python train.py --model="image VQ-VAE" --dataset="photos with spoken descriptions (Open Images, Localized Narratives)" --encoder_widths=[64, 128, 256] --decoder_norm="groupnorm" --decoder_attention=true --init="kaiming_normal" --max_precond_dim=1024 --one_sided=false
Rows from block 3 of the decoder, named by matrix and row number. Rows with one number belong to one channel. Each number is 128 + 32 x the weight over its row's rms, rounded and kept within 0 to 255. All counts start at 0. Numbers have three digits each. After the name is the row's rms in percent of the matrix's.
# convs0: first 3x3 conv (decoder.decb.0.0.convs.0.weight, 96x96x3x3, standardized in use), inputs 48-63, a 3x3 kernel for each
# convs1: second 3x3 conv (decoder.decb.0.0.convs.1.weight, 96x96x3x3, standardized in use, transposed), outputs 48-63, a 3x3 kernel for each
convs0.38 106:174171172106162177125117137167134180199089073137113099126136124085145078122150131088140160105175081077136151154164117108148111110150118144094138154091163139091121154097152059096115178166175127115138129179088134172186139145146146164041111091144173085091171108073172145199087123119149123045143117137118133185159150183134059127065146105098084102125074117059112128122152114125135105152123125184127121105096112123124151124169161175179136
convs0.39 096:113117196160230108069110118125145134167171095087121114151150109118177155139153167139148106139188096123101113175149128146158090208100112158155157185142114125193132124185136111180156080085158132116122163146080136182050158138134186204131143127080145095125118120143077097140140189124120078197116148150120112130107179125150155129115123087121128075111075109124178075088082126182117139125199112107155144184164144109133137165158145144168120
convs0.40 103:139097121167165149106142110119104112133146113105144095122124155166134117104131137088115088117114065129152135136163149109181121150106103132131167155125152092101091160183131138142161120176167213215171131123115151094122150111173207179118076091107174098131089032092110099080199121109096087105153106110135127147104185176135108095145123148120117143116098097110113114196196197182152108156139164110121100168098102120094136081094109059111096
convs0.41 096:150116161113160164120165177105140101097106139121127125118123151141134128108148122164142162142083187152172130152136136153088175143112105093169101057130120080147126124132114157130128145127119128056128153099124145109130111157161119089174076103138177086091029137123151134140117128104136133122110102166146147075144155026126176048126112122142077108133129147100125130129142160135099106139050100163149142141131142101084168131138160111139165
convs0.42 113:105111135135192154048166153093112154058117209135122135136105141101136103114104080143116124147098097147173136141115092114112095114110134171098099201114139122106166068180156141166142147147107117108106082136130145178140118190170154226141131156140142125153106156185160129139114147078138083097133136158117095111119159108135093128147135145213072062157110155127082147124129130118105068054201112167161180140174117144178088177192161142204116
convs0.43 101:115103095153130119181213114149122149080158153102111122155170101104114103124125130107146157077141199068141139141182148158117170125148078134106163112164100127126092095075136107132167147129161171103131162096144118124120174143169101147171106068055087076085194097118156093127167129157137148138119128072133141091113107036111115131081094098130107126169146126150091176146160102170137129119106130163116091174134181112152092136143171092091093
convs0.44 101:122119132140151090182109099123139080089130154130087152131160149072133119169156130119123143134092084162119058146181124131147127130145131133149154085164106089122110165132172121116086160144089120138125089135192158170154099121134128128113158140158117097109120117110125159148146189134139155089133166136102164156106126133133153139144099102143118126113139204139148135155135177118121123118111113159105116150147079138114137147060191163165108
convs0.45 090:199115097117148138180134133096115081115173087090079139115111127092113128112146133140111028097088138124107093169152105157097140136137144122092137080186090116114148110118145080096159125154113125082092186162107081134148130118146094170112124128160120160122122138140165123167110091065120161132094121162146213140151134194161187129148138110077088103150169142150093173203151166123080087085055171117067080162144138087139105162192174105140138
convs0.46 093:125095125153167120096173141137121162133159137098117083118124117115101136069098118154119149213142154148209151086092095132087138162099107135086151071124144153155168072141075151109196160104172125091140108128126150129124107128137193148153121137134145206135161179106087083101096122114150197117110118101092142124079092116124130129138090165142110147103042098131103116128131108106134156130178103120058147117103172202121132145035171108189107
convs0.47 104:132100153125118129092123152135131177107188128102088116141118123107124114161134086089090115078121164110162145100102121120165163092175155183116089131149156145130078075162156086089153138152152116137193088105148144138106121103101131134122126097102084122138129135129141137094136154113153117083102143142121117159173212123166110146135118126123142092130125102112126076133208146127110093138155153158077146132143139093166179130091159123100112
convs0.48 102:187143138144089135097087152133047127091079141138130172149145163141113152159118132165115111150135179099169171119146150105153088092134086095122076151094158163128086164166166079173144141161122123120094208174133194200155083178095146115146144094115108160044117094114140162156160119109111065120124180145112013136157200140120161138149130120114167023159130112140191098173217158122127126099131059137140154095095088102104078166115122128153119
convs0.49 103:136091099108051175092132126163131086181121064116092112146161132087160114131077098125135097131100144133104154125147174106150089129123109144115157092063069133072100128175127123168161108148056133135102121136082141137095116078154105118107171134105143090078115087147124140120080089151168125139097092095090152127080147163110158158099179165065141131083147135117168133119176125135119079129155073149134141163106167154076114140140133165119116
convs0.50 097:124138151129153094138069123122118127165105090080081077091136143185190164176152090158128141158134162141182148152117136121130167091096154097172117142100145157087112114145143201173103172132085168180121067110126187146152142172150081110220130139108134130119098145148182122084102093065205114056157144129124160152092204125174161157156156120146199155150142124133128133122133171174164073110106118111152090184126120086134115105065142124129106
convs0.51 098:133153062126087134120124101053074148124100180123119117165072133159099148129139077129153143142137129159120154157127113153165100132135155134150108178083144123154120139139092150129138162132157092122199128182170122142094191163134137101114106100122140060150119091131117108147133139133150151066205095133147098115189186099134129141109211156191185105184169129133138133133107195147134115132101185153058202149108135116085159118110182143126104
convs0.52 108:132092101076095199126090146126129073103041139104169141134140092164099127064120161148163109157131118097129075120093130166155110122132117149151057060112124104091143105158115110074125155158094150113059128155185160136086083170143148113063128110135138157113153099115164095160157116110150167139157098105173135181086082133115088174134133145161201135140115170163112147120114192083139096138183068031084181177096122149140168068105128077127144
convs0.53 102:113120163093122158097162147126122116088133134128063123094142131073142125160084137107109171152106105143102107119138120095179130158159129107121131144116133061118147101141152150122118125156123117103113141108096095098087080151156137188138098080128102170125059101157138140150110111149160139131137188122116112162146090142188132152148160130172168126102163130194102159114116161127170125115139111114105118103140139078142060090124127164087090
convs0.54 099:107128126126054094069122102123123166094119079150084127145178135110104123129113173163133138104160136142153164135197131136134241113114152157131132173158101102118107198164157159082127134169105157096157118107110116083217134112129131128173114099164203136104161099156123145140118072151104102118133140123154186146156198077110180127131127139100162046122188106117133132101089123148140121116071143181187105147110126163125096123098196121070214
convs0.55 096:150178146143169124116123086146137113163106104156133104117074125089126119099156105082156138134154200096144146169169159097126141145176116161123150122162142126152071112112134110179093130135170106166148149075114155125131149153144143171105108107135078098066096136135180153117141195097167052131140141119099129096107126124110107145109128165092049133128133101185193154145147143104164121163115059106140101108090121115114103108128092149108063
convs0.56 111:121118146112151196111115119173144153135054139110146148123131131131157081139103110154131109179158145128127094172154099119083122112161124128120108136158137124096127146131135157165160117088138167071120105059141114085102163144087123178123096009137061168096083110143166181167169125115160087154110117140129154097164076118159131127100083084176154108119171162120108135116152120096126155084150111108100093138106085150152114115134173157123138
convs0.57 097:131221090161119115115116124096099105115119129128104134154176145101192202107117115116094068174080069143107156108141160104145142129121092119109154108112047122118094106114100141208177101126192129153171117137146140093093156109157134124100106100149166139103152116118134167104146133118155175122158125135084099138154095149119110132134121072139191130188176125089135123122183158155125150183110140168086097131089151121100048126104130089075098
convs0.58 108:089123123142141148065121176131106117086186136157138180111147121157107139139129174131121074134172118165179132164084142188109115102131104140114110084158137141113130158127188197093158138096096107154123084157111162107157139125147113130122130144141110092082133209133164133114103127172106094111127154107115121102139075122098136111141190154138113160143096127092169144016061162169102133130071109144051155137128129124123188086176134100143198
convs0.59 101:104115080158182138132076083143085166102173067129169100105076136137063116106172139129132164132077125125143168131089159226130117151155091149144112151135138131145141179063100165106103167137159092168125113164160163148136087151116125081142128131071123105138143125137141117120099080125149129079149163123153156139135107107096162136171082113176149077136133154132140100060072153146146179134115091137143103134120169097114151155155097124129065
convs0.60 106:108085182094154175153168131119129125157088111094138127107109139158122082113096159151106110135169108156148156132145125132121087112096124058115160093147191106163118158143120081119178134152128179073103164066081113096132203194115137163123142081113158179129169103146097165133111094065086151103154192063119056096151130161140152127138080155133109173174109133082092131088118097103093097141090113169147122102158111096151103209172167170162208
convs0.61 093:157152124125146158119211149091160088100102166082137107163142108169170051135109120098133109104061124076125095137164152176158138160181104132205126156136107103101141137153132101112132111172128110114120189117104153136135162142114170134121166131108118148103130138154171106116120147168141146131132126157174157136123149194136104092181117173122104131176156138123081159134168174143176060158085153118074066120133147127122083100122120126155077
convs0.62 090:200105150123098117115143069137080133096125124114069157133138122193174124162149064177095132077144062102141138081115148142129171188153153106104104127112103178108158140117109115087142122166087101090157116154103114122087135132136113150119119096141087155180211138113134125109095081083098076141139132170107128136104187125101089142140136080110128145085113139062154150124134136131161199068147135128089148103086098101121219124136124087112120
convs0.63 103:165118114095189154093146151113119145114177094096130120133119059093174123151115132086167106148126098134090127172113084168185131178133130118174117108103165154111156088176147100136201102133097171156132187171142110176132155090104161195086140158133089119134087150148124151123094131119065141113139129113145200153186085220161121156160111129129105180134137149140165164106187050123162164102142127110241146143141125105132136061210086105145100
convs0.64 103:217097200144091142158088111092070067127157160148175131136108120083097120152173150108192117113175127102134138139112122185181191160149142163107113169148141149150108114107122101172142136191191078131161110098105097154107170089157108109096137063173155121079082137129106067129104120138131133123146124144148085105067096102143095078087160077153167146136121122164088125169175150099140148151116177175143121141109175130140122140057103085146097
convs0.65 096:163108138079149088137087113133166130099134152131098115126111122228140143191085137207152115107096089110170143096152111133156126125066103132120085123085139098184131102114083154177145129119133067092160156088085161190089145112129125120127080112160112181140128096134182116114138192148100065166155160130140148108108081104133139122128138102171165180135109118103155144091113194151167133088119124098140160196133124065202141084133110139138126
convs0.66 092:133172167151117139126141131183123138159124112061135113042135096124087152087129143167090143122099115125157145244180163102211166105119143146162178108203141111133087058129117124159081098116112131094117097103147143135131133158139154161136104139136138109122112119140137166114097129077116140158160146139170077110140134157117111100104162097188078104188106167176148133157131163174198164160176067071154142106107116165115088102119093064080130
convs0.67 107:160175135186186124087151152093129151095080125134142159119139130125078139139137104118113141129098140149141144145126067162107151159143115209123141157172093149204175079164159011192154120139139134125133115145195162120136121096122166130126147126154121125180120096172128170206122110120060128185139100143085204152120054107141160100166097078160128086085144154159159126178103125115131138115168200073167144111093151148121161093129128132127164
convs0.68 109:095154114154105134133127129125202142108047128163119148108082075142123141139152090128110145108137158158121138141157125088059085073133115139148150129153056141116094156056176154170086161130157114136104058126057219158137123093132090161106131130056170112165120083149168139168102151160100198135106194133098118111060209179115100112197143158124140108171161167094074104149191102150099111160132147070148112133133134123084160168112107114131068
convs0.69 096:165206136169139215159102142117130124125117143146110121144119138125128141139111145098112104115153190167103152145114118157193080114151113123139168160139132139108140082154122105129117151119100126115134112135162129128164173064119145094103124102136140140140183131099139180097179108120099139147155185188160114154186078157154078097118114144105169083130105144173132145136180127147123084156125151127057116171096127120114134109175168124110141
convs0.70 106:156117159134159166127085118139083140129159119136179140093164140103119075161138146133094109085070129127099120121067085125188122145154126133119133154102147188145143140126150121163124122140121092159120097136109077153122090097082149118174131156146107088072145125118114118126167167160106091118132147136118116140097082079130108101155191136107125157157126094145130126070109124134184084168164163151008084097096138125091127174104087120117091
convs0.71 102:135131139132082119096138161099124160161083218119109155129082110120133166094101083073131097112094115141197167196185107171143118089167135115157158073141119127125083199108104117103107088164108111123124170136149149135122149179161131074107063087046149110081148147115190103187130126116168133180133180158102097117149104069101152128126142102137111145164125137089094135193142075102110113071142125145078140179153145087099118111108083145105118
convs0.72 097:154104176147159120148150125078067154103152151138098149118149123185082195115142127073168088169194096103098130102085149086153128093169143086182123107106109125171133141086145159133144168158119106079096126155114132134133122097158126143182108132132100104173122140144120136125148134142078112119130060128138157185104132138109168180185196165138124112081143128128101140108192095139114174139127173181126136121114108212127168205121136069167157
convs0.73 092:189136168155138155105098157125129139143105148145148120160143157119189119177190117144140093114127113126114135111097098157128115115130132126139132080137105129087095135126122127043122109146146077137170095144116094148139100128142095124117110100119144131081125040127131111084128110092088099107129099138062172098111176133132139144118107139131158147103144145101145119107163127137095124145126147129156115164170133176148139182089182129086131
convs0.74 100:125111152130109157116123103135117154085204174108156110137088135178146164165089120072140122156109066136085141136124131099160098083153130164132137126090134132094115126174117142076179139178108089127179100168117129142145144153149115140101071148142127176113149197119127151148121083087133143156108180151074096120169100170108125118163100128095094128108107140122140084104170175075163157118151156080141141118156093186126115201203088154148119
convs0.75 095:117063163091126165151156150116058114131135106146113147123124101133110108103148077118135153125082127162100073133114178147161130174064146138125109056110170130184122169120137143110225130127167180124103171167126078132072076171127118127171126118120110141132129162144115107155098152147063132109099154100114147148056105159079159141141087191237123174145143120127158098158094114128133136112127142124108163131159117125125093108145134141157184
convs0.76 109:194098109155149142101175121076092148107172055124095119092123171184120098161111142191078094120156103100129108193132126129225082126079097138130114084062136150128109127112096141116136093117133101133146137142093120150103183118170159030134128135109105135150148161114165098100160137129108158143150149126107125116150182073100112101047065084137103146099115169125160130123104118175143166159106150122072118187128127126113146116083161171126134
convs0.77 096:118171165109114168110091163154136070123121108144162126167113109105171161111169122157139167124157164184151146105107106089071145123126080153159120147194107118148144125097109153148184151078116124089139116060088141121147148162069146170151145147088099144129119094163133190106135093182135094106167128141187056075084137111119118043103085105098077137142142151147133120146114136075157179146153128111140119088109089103181111187147140162192130
convs0.78 097:129100139126167168104192143059079187109112154166088113181141114067128124128078099114205103150148166113157172093189138134100121165128113144168114129101097218147092168119132142141111099126104091079134206116123120164152070161119094122123108136113114083122214146094097169161180159106112157121151179138163088136200107081172085095119145130164072147118043121122142135148135137142131143114113117130062146124166069136128093131107115104180149
convs0.79 101:144136114144153096084171120145145120094126171130104095107122137131072122094066185124083123159159144128136145127153144120061116079131118115086128158167095096195113156153150148162111085134109187078145078099140139153151131151125179138124182054091200169197144043118122189151178127143137152124111113104113187129149099155160182178096136161119083084158158122061139084149144139168118095103004091105114131134119133144125134152101127196160179
convs0.80 098:123176131099093067146153094140134131099104079120181109128153106159111082175125122169140113144082113122079114088128143127158165126134134122153088164155092154118058109091143140070063082110174126099171129177075159109169117178190098104170094170117112189092124178103134160102141141123163188116122162175132180129144101128142177146103088146108120191091171129155166125138185136143159121106123081072124126153098116171173113157184100084134145
convs0.81 092:128135112112164174084154138146125100106161125142139140120139135159126180136134149127118159134117072160157135107157153144197110115147102150149138148154118134144129151182159134127121177187114150129146133101131107141171144133123123185153178098106139126140133130175170114161121141114099146095156115135090096143126159077100202176183093125142180154163101164068088108124167084114186144121149136173102171128209168156109148104126096137118135
convs0.82 102:165107160072082118177132157157117137088127153144164086104160134135061107126135170117135116084159188098123112124180146161090172124140191132135151137108115137124114105143123149125143123178205150149130143078115131145098065191116154122198111136158088169129150111186142140087081077110111106099152145126093111146129124124150027097170082137128132118155113096128121120137138091131153129146128191117092104119134064116116142129183117163162143
convs0.83 102:128107099132052125171112100145149077074188154135097130224077095132067157133158165139141144129125088072114143147132130130129097122138062140128093102066103096165073116178114132109141118152113145126137169161144084121094103095175098097130139118095127122181176111123204111115150114038097135194173057153172104101159049133132108129146167116155135114135178108070142131106138054132138120155113176133087214112098150110116166084088153173123129
convs0.84 101:137144127127113195105106135117104189157100134148095146121120130128069144073107104139143142191142144119125157155144126089096112067230154139102181098086091154130138119100055119106114202105113122037114113162111146165131168109139169131136081118099112167142130140115154194112085150093089136109156096093132140099163108041087111069132123145092163075123105156129171135146154118135135101136102123215175142129080085169133159105129211096167140
convs1.38 099:124099190097144135173135110059140107085183117102137091137071068160181073113132133181123089147119134113092106124104129103094107150105104140103136109171101143109084127112087178175097161139116137136164147135106073123193131080151103057192121110191119173091178153128122166131115064137183129114134118130117112145098181113149126154125145091112148142126130148136126135173132107145106136132133119153098102144089111150110106165120146157178141
convs1.39 097:112136136164144150119175128141124129100124147143144145100122128127099080183136149190175201165126120154134100088121095112162109105129109063130146137060102114137114066199210130128138175146159213094103126100124103156195188122126066130130156145086096098105147165199120088120109154148070104094109089138117106111132100089144148135131146135164104101155208137122148153129136029151122135115141113100063056087146102108100112120146151110147103
convs1.40 117:113146162108056093134105078133119117141088098116132121137098130165086083125092136140103073121148101149100065164171114145173149113147112104154158067081134161115132157093090168130088140111125096126155052128146132129159154103190134186104124099135151134121092107150099103141130179151090136137130084145134177144105127132098146148123088172117129125068105071105075134090097076157125143116122137133094111104112144149147112110124115096124095
convs1.41 091:115115082146152103135150097112132135172140150150110129128110152148091123118149102095141096062086094085157102183132146140132104107142125174157165196104177163127115171149130142155153121140119105129120144115096099137122164119147153132165108122134165129126116112188165070139160184172178105157162102145123147083135130099094120128134081132141135180172075139103121130143129141170101153160170176116177167146194153106116147150067088088067137
convs1.42 129:059106174138137108131118072115152106108154073165130113134141143174156125132116082153111164151113168183128129128066106128072108128092163088117096117196059121149104156179155021164224156105140191128087097073094080080113089099114123094108078144096154160121139148101123148124115126102116213143129165080144149125148118071134129162106162121150176136117128120071115090140065132128115144129152143110118082153167104158161118135149152147089104
convs1.43 099:141108058120126139124062158123116126103104136132105126105110077163195150165206157132117110104058108117148138098076087156180170132145121154109098067173128109115101101128148116115174097111121134078109104151130108046143152111124125139131135149085159127134116085083125122127121172138094086112149114116109133141174172190133165126096176125142124094132131091122082169095090113099182134070082106105127145134107149133122117154115159145130146
convs1.44 101:112105106127083087082116117154157179172104153148132139157129099070106095116042152109157130117088153090086093138193168149114169146177154127137174139122169109145137103066127126121111099063105158114093110195181137109102147121098140147099087118116129129141061154163132154146076152141136099137157134160156122131168172109158152116108108143086017098127170114167149104150075122172160116128145080079160130083115128119144169064083155130122157
convs1.45 090:064140144159174109122056067128133109134157171145165140172106127112144104103082084194099129112071093127161141100107156104113154126128153117128107110119192098146156194118124163125127112097109157140167114147097121143123172128124131117184132151139113114114117109141138131121101115150137104123189187161127093109110120167093089086115154113144123172112126109177109163167084159064064097144171106154109097168174152165152120125123110170151149
convs1.46 096:115114120109102152182148130111107123153113111150113095089100076117130149090206126166152091131069114145126129128087126135140147164146158179145170175122134112047113212172143112129129180141132154136126069173103120220125148114179139160124131135124139149132109149153101123122147104087120182122130094115134110112145140132156215159164176150131096116091138110071173117130134076102155096107110118134179128125117129144116142152151138139112157
convs1.47 099:120163131079124113030178110157126139124039131133141138137117106060090127089133170089132138086068183070141126097091107180140143179161089178167083131128130136138183208068114046071127117146155174143106101142196088199139203149156155117083119100193104101154147175160108129158128138138153168109114115155161124104147063146127089116162172120066147160129142146145123135125066106156156114111120132124143086129135078149116132107122145115025101
convs1.48 101:118165092148227126147165137133123117150091122131105088183135155136142191116117127144154184181206190124195114128141119142153142126139132125132081091067130140133137129109111083094121098147133140108188152097064139160129128187096129155140115109130143105163117161097086114112186105120143120152089125122133087150140044119122120135149129086125172150121095150160099104117174174118126101138110156063023103170087110136142118114166132139153155
convs1.49 096:101242124139181155125116147105128127125122097134127125177177139165122140098161133152171171124138153167136099157109115085106143101139124045142116146080189096144138149092118148163179088113099173193146117117164144096164143081150054139147116125149114119129097090146077096138185115134081177116118138153181136145180162164118172177156135101118131161080134061177078135096086089108111132126147106128074108148117153166119121119133097129128072
convs1.50 102:113128154102092129119199121109149130112171120135162124130129131109154171116070096151114125105158151109151168064165120100131149140145142090107103057156152145095089169143131117158146094164134130185207118079057132158101136134076156159093130126147134163127127196151115142110181108095154092191138120149084086097113152101117122164165105123113075104125153156093143137104183119125131136140180151160117141110123095112129142114178148103141154
convs1.51 116:083128090083159097178043112179160145122100107113148145135098154149060113101140117113075160085124107102132153108129101129129117145126140069133118107143142111115158091098127160135122120141095154141101092095145080131110152114129103090171044118151145096100145122150106194157161152164215144126192075177134123131084107098118178114106122128151052092138090116198122114124135154112077163128207120146142140128120128156101111126095111129079068
convs1.52 098:086209187170237099088091131151140130157099160183148140092094142108144163140100108119124136150172153115154089081071117131119128151109121162130102094200138096090097092179195123074122192135072137084119136087100143122173170131160149151163119164178146084131093127118094148094146077174156120182110072131108159104135117154114151123107171123108108133077098095136076120124172155115109132114115132086037116141145145145163114161219152161140138
convs1.53 103:122123139099118101099102140118152172076112121110091140126116107165125059106125099109133164068143131090130119171133173158137097117130160156161115202212106158163095135133137125165163130124103118134101143143156150169122108137112133038105145146168138123121122131132138152168130106127119137086136152114130144103127129101166121095109095134123116058141161128111118099094067147125097135148116156120123146177163139155196126116055079109097088
convs1.54 098:103141131159160138148092093109130089116110117136128132093190124106142176123124163125141146095185171123133183182096132112114139141092110188137089086157107107090090106125128078141153084127123152129117181143109156108080173083135189152092135087101142118138172162139109146136141103120182110122132105097139093160173049170138108175086107074017185110132186119134060120156133117122140115127174088112149130127155154096099132131163130138168118
convs1.55 103:143127118109092209122145131099104123116132153132127111123098124175180179105102125083106125116113073064166111121107096142150143132153085135028074171089213137087090144073116125123198161124141177168149195124119080144119049161124141185078118132122131154153118118115102114128085121080093148109084138096104158124159190198131162121162128114113180188145163114112161131110154156070083062121172135078117130169148171125165138152211129106140121
convs1.56 104:184127103116094129114167135103127153109155121150153151054160196147123105231132112188145159124092129190147131101132117115171158113102100123110151108130126102169136051092126176109150105157095089142161066124176128108114110157137149142099122125133095156104081112154138132109110094084069125081085135141129068114126103106184137157103077147135110092145119154113102107071132074105176099082115096136158083091172147147169164101161150079118125
convs1.57 102:129178142125120110103118140132161110154097145115124130136164186136177217118173131118136118108155158106152163152163123161207173144165135207141083132187177117101145114162151148177128168081104144181111129170116093101079160096071164103139109126145139090145182119114147133128108167145135101165142075098139113130201165139148188151168137134096056165115145090168176148181128123150094155105111116171116110138157148124154128122103120102082085
convs1.58 099:137104161137144143150159132128124098135097130107151138107181141150184196187171186132059178144190110195113164135080067145109059085115092137154144108132139136160143152124152151167077140106182131139130070139193121073114148085133109130163125119112093121135116187137138110126102162110113115118118105151184091104144155139120096137155160108157079105131191153092097185067120085113122145107184134121181056148192132148172126138113176110156143
convs1.59 097:154169139139175185135147086130104122155125115138124112144138118139186116102083195139078102107099100132110076198110100131121143184142177119120097065101134119111133113131107066121055130153110117110131074101148132151158132172141154185124107129174170158106116140149127136121152112086107115179098192086145132123124132100133061176146123130135115107127139120213106138141135143142117090086129161170135096153138178167187171135108133151151131
convs1.60 107:070068090122179132116101162140142114150138084127111133107219144080124137100097091096145204136114139107143120115077119095085096122094137120093167142151134172150190113155152215220094162117128142091103171119072121121071112159106141106148140116158134085105083086122106129123126141142171148089188164084132132102141129126135114129091166135122161088158137112177132123090115133133130195126108117141141124118118117155145129087088119109088122
convs1.61 088:133158155057092102086104129171168169095203137131109144093151121166182117130157138128138131113077121085138166127163122151122186075163143167112148118156121122102170159156100131209099100165155133093069127130124089109111145114104135202132143113072169110192131155128149141147096121084126128125073168102116113091107153102086140108189133140155097145130147122144122112131127100121153151127152119179164122172191181120157126156125118135116141
convs1.62 093:186126088134168153116120100118164127141138113162147138179150144184135115118096172135062120130105071140101200122133174126139142157134149115128144130095121118154147131155090145152118186218109152152139115092199150162147172180134106216151124152129145131090185182160113125094134131134134208150151159216131168121090098105124119098147133130137162108123155114150147121158092096142082106078123170089128121122186166182143106107080103138102157
convs1.63 111:063126101141095021149138165126116139124134169130125126115146135152077105160145096123066166150092080150082104114105165119076100140143144140177116121094143097186144158102166144140130129165152149096169126166144104161195163168066120185129148170070149116157123189159144138154087158099109132167163173127111129099113090129107146124147128119166074138124158146131051184094130132116120140151202171117019172142145088151125135145165158150131163
convs1.64 097:132137135124177150091120061127134096137111165147138142191146148154138194095097089142209142166147112146109120139149119135091148120138129125084169079162115156122089171159157120132143167142137129118140100096092079124166151141100157191121069137123118097133075093093110060101087106145135173184160082133131150134158168112102125097132135142095112167123147094121144128092081114138159111101075119123111128123137135136157117113121140113121133
convs1.65 092:150105114119131204075054065105144118091142141107120128169140094094132089128087128082197174105111103110091145070112142092121119128164153082081122117071169173111188090145176141103106142131152113100140127067148103163101099146083139198130093134148132125137118133097105118101105117088140146105086121107105105156108077115154159132156157123095161107119077117119140083107208160071143108150112113096188065133172152109135114107171111121140129
convs1.66 091:144155181122115156139175120115134131110172106127087124105188212084138147170153090075136160116130124176156086159123141123107162151147127147116172172159168148137112143116116191180132086146124143134095120118113093141050112208111078124124058073137121107093139113114102145122181079130155115128129083131097121115183150134144112098162166113140142085192129139158131125120178161155153104130142108110136151133110113149178172129163146131110121
convs1.67 101:142140073162153103137135166127131124082131139106184126076140078102141124152143171125152108075136112123150183153132101121111136179130101057142115154129034112110144103147135106122123096128099153117106149104088134145088116155088155136128088123138156190149139202199141187142151133137195121129082151171064104155127128130111083134137139178169113078161137124109118143116103092107172127131157135174167151142124134135118136055079143100041038
convs1.68 099:100153155135148133161111134155129114123144090103120138123127125096152188089080113152155133122160059113095141084124126126111151138173135151110122115122148161141159118109134145144108155119172097105180188138110149128131138112123161186116100221155132110116139063118091128119100099091137125126122154147123158110083123151132161113127157076141169115137110150125134101157119176113128136168083156142067114119120105140161155111146144073163097
convs1.69 110:102101095109110101124102129112135137128142138130156156118114076168143132175152123157134160132157093141156142129111148102071130109082142127164166119149089129154077146143091126135139153119120183113110115132098117150099121139097084209082111094066137184158156143130110118145143077126131135143139110169093175146129186142103186108128086105199087176111151148132109122094176171118149130141154105132103124135133112104170149187196169127225143
convs1.70 110:161138166116098090125142114151131139180154130129167108122133118135171119094124120123165131142163148079144079103103106098144155115103116169111089141154134150088075133097091160128145083221134132123111132087104127123107082174064137103151107112165147096131087018078126107092122088079132114107084104142101108091119178107122180090116141113220176175103083126121127153108138131081085119136058100117090124165104156100134165151142157115119106
convs1.71 092:050124134159177151103110117087148099091105113120103126135097114160085103083090144134137112141137111128130085099075157134132075155149174113113093168112119094164116138133166070145121184099095123107099116116093099119131132086148097108126095172155095097123106073092098159094127054131218162067097121177152081138084075080126115126143129124167182124092111128083154131150154150076142151117107161100088103097107121147155177134202160115091131
convs1.72 097:097117137093184182142151110114127173097093086089130116092145142114128124172122132154223132104168184144144147156066124121103160127102115126142153099196147096128154104093116069109128075065064126148078083141071101173121127144128149110117113082137166151145151197150093142128135128134131139120202096133095135151100119116124112148112076106136183169093028089126130123133096055141066122104091096171177110132095123120132104077113179084070106
convs1.73 105:128083148137177122149144101131118106161140101156130131142114119139186114103104130193182098184209159128180107095083107130136092106126098111118120147145127107140061142181143111117120166135132117143094098158106098156160127121122166146177169136118109131124115142130115140096153140119135153135153121165185156132219219204146222116137144106113118107080167134131084105112052133105086122071082152133116138100138135117152167119159107134158154
convs1.74 109:129180078142109070167148089097094155148100159126132134164121170150107143123075102141107110147163130143123106097149117077208153088157099119198130086101166073157106136137154129149161137135121114149137114131108106120170136137094047179124175191129166081163127140112127131088141191107115112195151114138157125120124122096114114090155096161127116137117121066123170139112188140131091147140111125102071126123120160078113099137134118138177150
convs1.75 096:089129121113165084116095167114117075146171145149142063077148128143119118221134184119086077096117139127123116094063069119095090074084121119135059125167125095178067127160113082100151080083087142090116109122111148136143100070101087091192121130139143128115127204102143126131119150163151153153119110124140151121159143166113141135092119094088054076121165150136116108134143102092124154151127118116052112160137160114130128161123136138146139
convs1.76 093:135124119080162113122127147135165129114107136095115121139090058178163044143122160081137106179175104151087143098158158170140109138116107079151112136167112161034156170129145166162172125160094136056089166100085072118093152056115101159144088143118138103125136097097143092098099117059106098127096147167095083098112143105143156152115180162135086167110092147127104141150150085120179062129115112140135133106154115139088090179122176110105098
convs1.77 099:146097167036165120071130100098079113134166129126174120056158082134154094142168162086179102117125138139167124139211131099129172140108132152081177086195134167084125132086130116149110113081069083107160145132148132142140133139136197131093116101151118154163133133162092124136089108078166171139140158066144165132163091147157132114096153061108182145139134133153149129114084119182126133079142105127120164128142152097167109107123105180102096
convs1.78 090:078171189130112207116117147136121160102122124118131103167159064122154143184219134164203153189145177179123127166150127127171154091113126147140123093171120086129189181191103117126122127096094151135127158155145100133135081124139129179152115174177096133119124120138117156117135109116182129121135114110103170106146125096146149157149153114112195106157126100102111163112113143070143157174118125112189159125168084126147142149131150137162166
convs1.79 104:141155065168115105029095094138164148119143096170148131101068131075155120162084154102180113090156112086151096124109135186120148143147099195127171132100071140132102100128133139155172139127097174084113141149132103158169109135108108124123102130134103095084109066118148064128126115176126128126098112089113156080125130075106108160159056146121066152138147181118116102126155108116144162135050125127083095142102129071152124102119100096081087
convs1.80 100:101174179091103162152165115105107174129152145126168124096132140131148124152104123155184166114181141113168157178149134132119137166193179142131141108173136133138144087144137129196172117084117135198097074113215087158160128106151111142107114162106154142152114136131180133147117096095146147087140147133081133169133149136141116153161099142179099152107116144167160140058088082128143135110136108135211170170141105164114119142123147158089110
convs1.81 100:122113117137123045173139130102102108123170122147159133126174139123125116108120180119126161111095129127106115138137141126125123121135149148162133115099152159176097097147110137116145078063054087090094159117096126137139167123068057187113145165147134113123140170116116102106100109101157077165184142159104183112148183199133174198149120118111067079137144104076064122157120164138101121111064098138122136143143135104101099149168175126128118
convs1.82 094:137118113098020169158144094128122091156164121128148149074127137080174148119110186113148122104100166111142163160103134122150128143146112160122116183097159083112095089050145145090132073088153160049128131075143144098189165145152139190136080134131144135134131115171108120127186190115127122087142121089130138134129159146165172154172155123143148121110113117128112124115111155142137164104040109133082093104105095160145127134137121100146154
convs1.83 089:087142123129145131171120176134113143123121154117108105095140129107065136146070102144130149099130155082106154154127142194127118148065154101208153168114098120175186131166119113116197117077053149173173126131109143178088131168114164136095134152144101105057207116111118116104126094117145146125120132124171161162099181137116114171167076105162146106117157168088058150160107146076111088145201096125117156175163093068096129066126095119150138
convs1.84 096:139072187122167174137129148129118115127138153156136126125133127104177157093110110175087141090157130109194102130114098122092159112145136143149153193163132114156143089074152161143120093151130178148205121143084140168115165111126142175208138103135117135147147119090140129139107134106161162133148093183141174118176131098183071089182131117111098187077072133196123135124113141189141134181205122098148100105121109131113109135157149100092131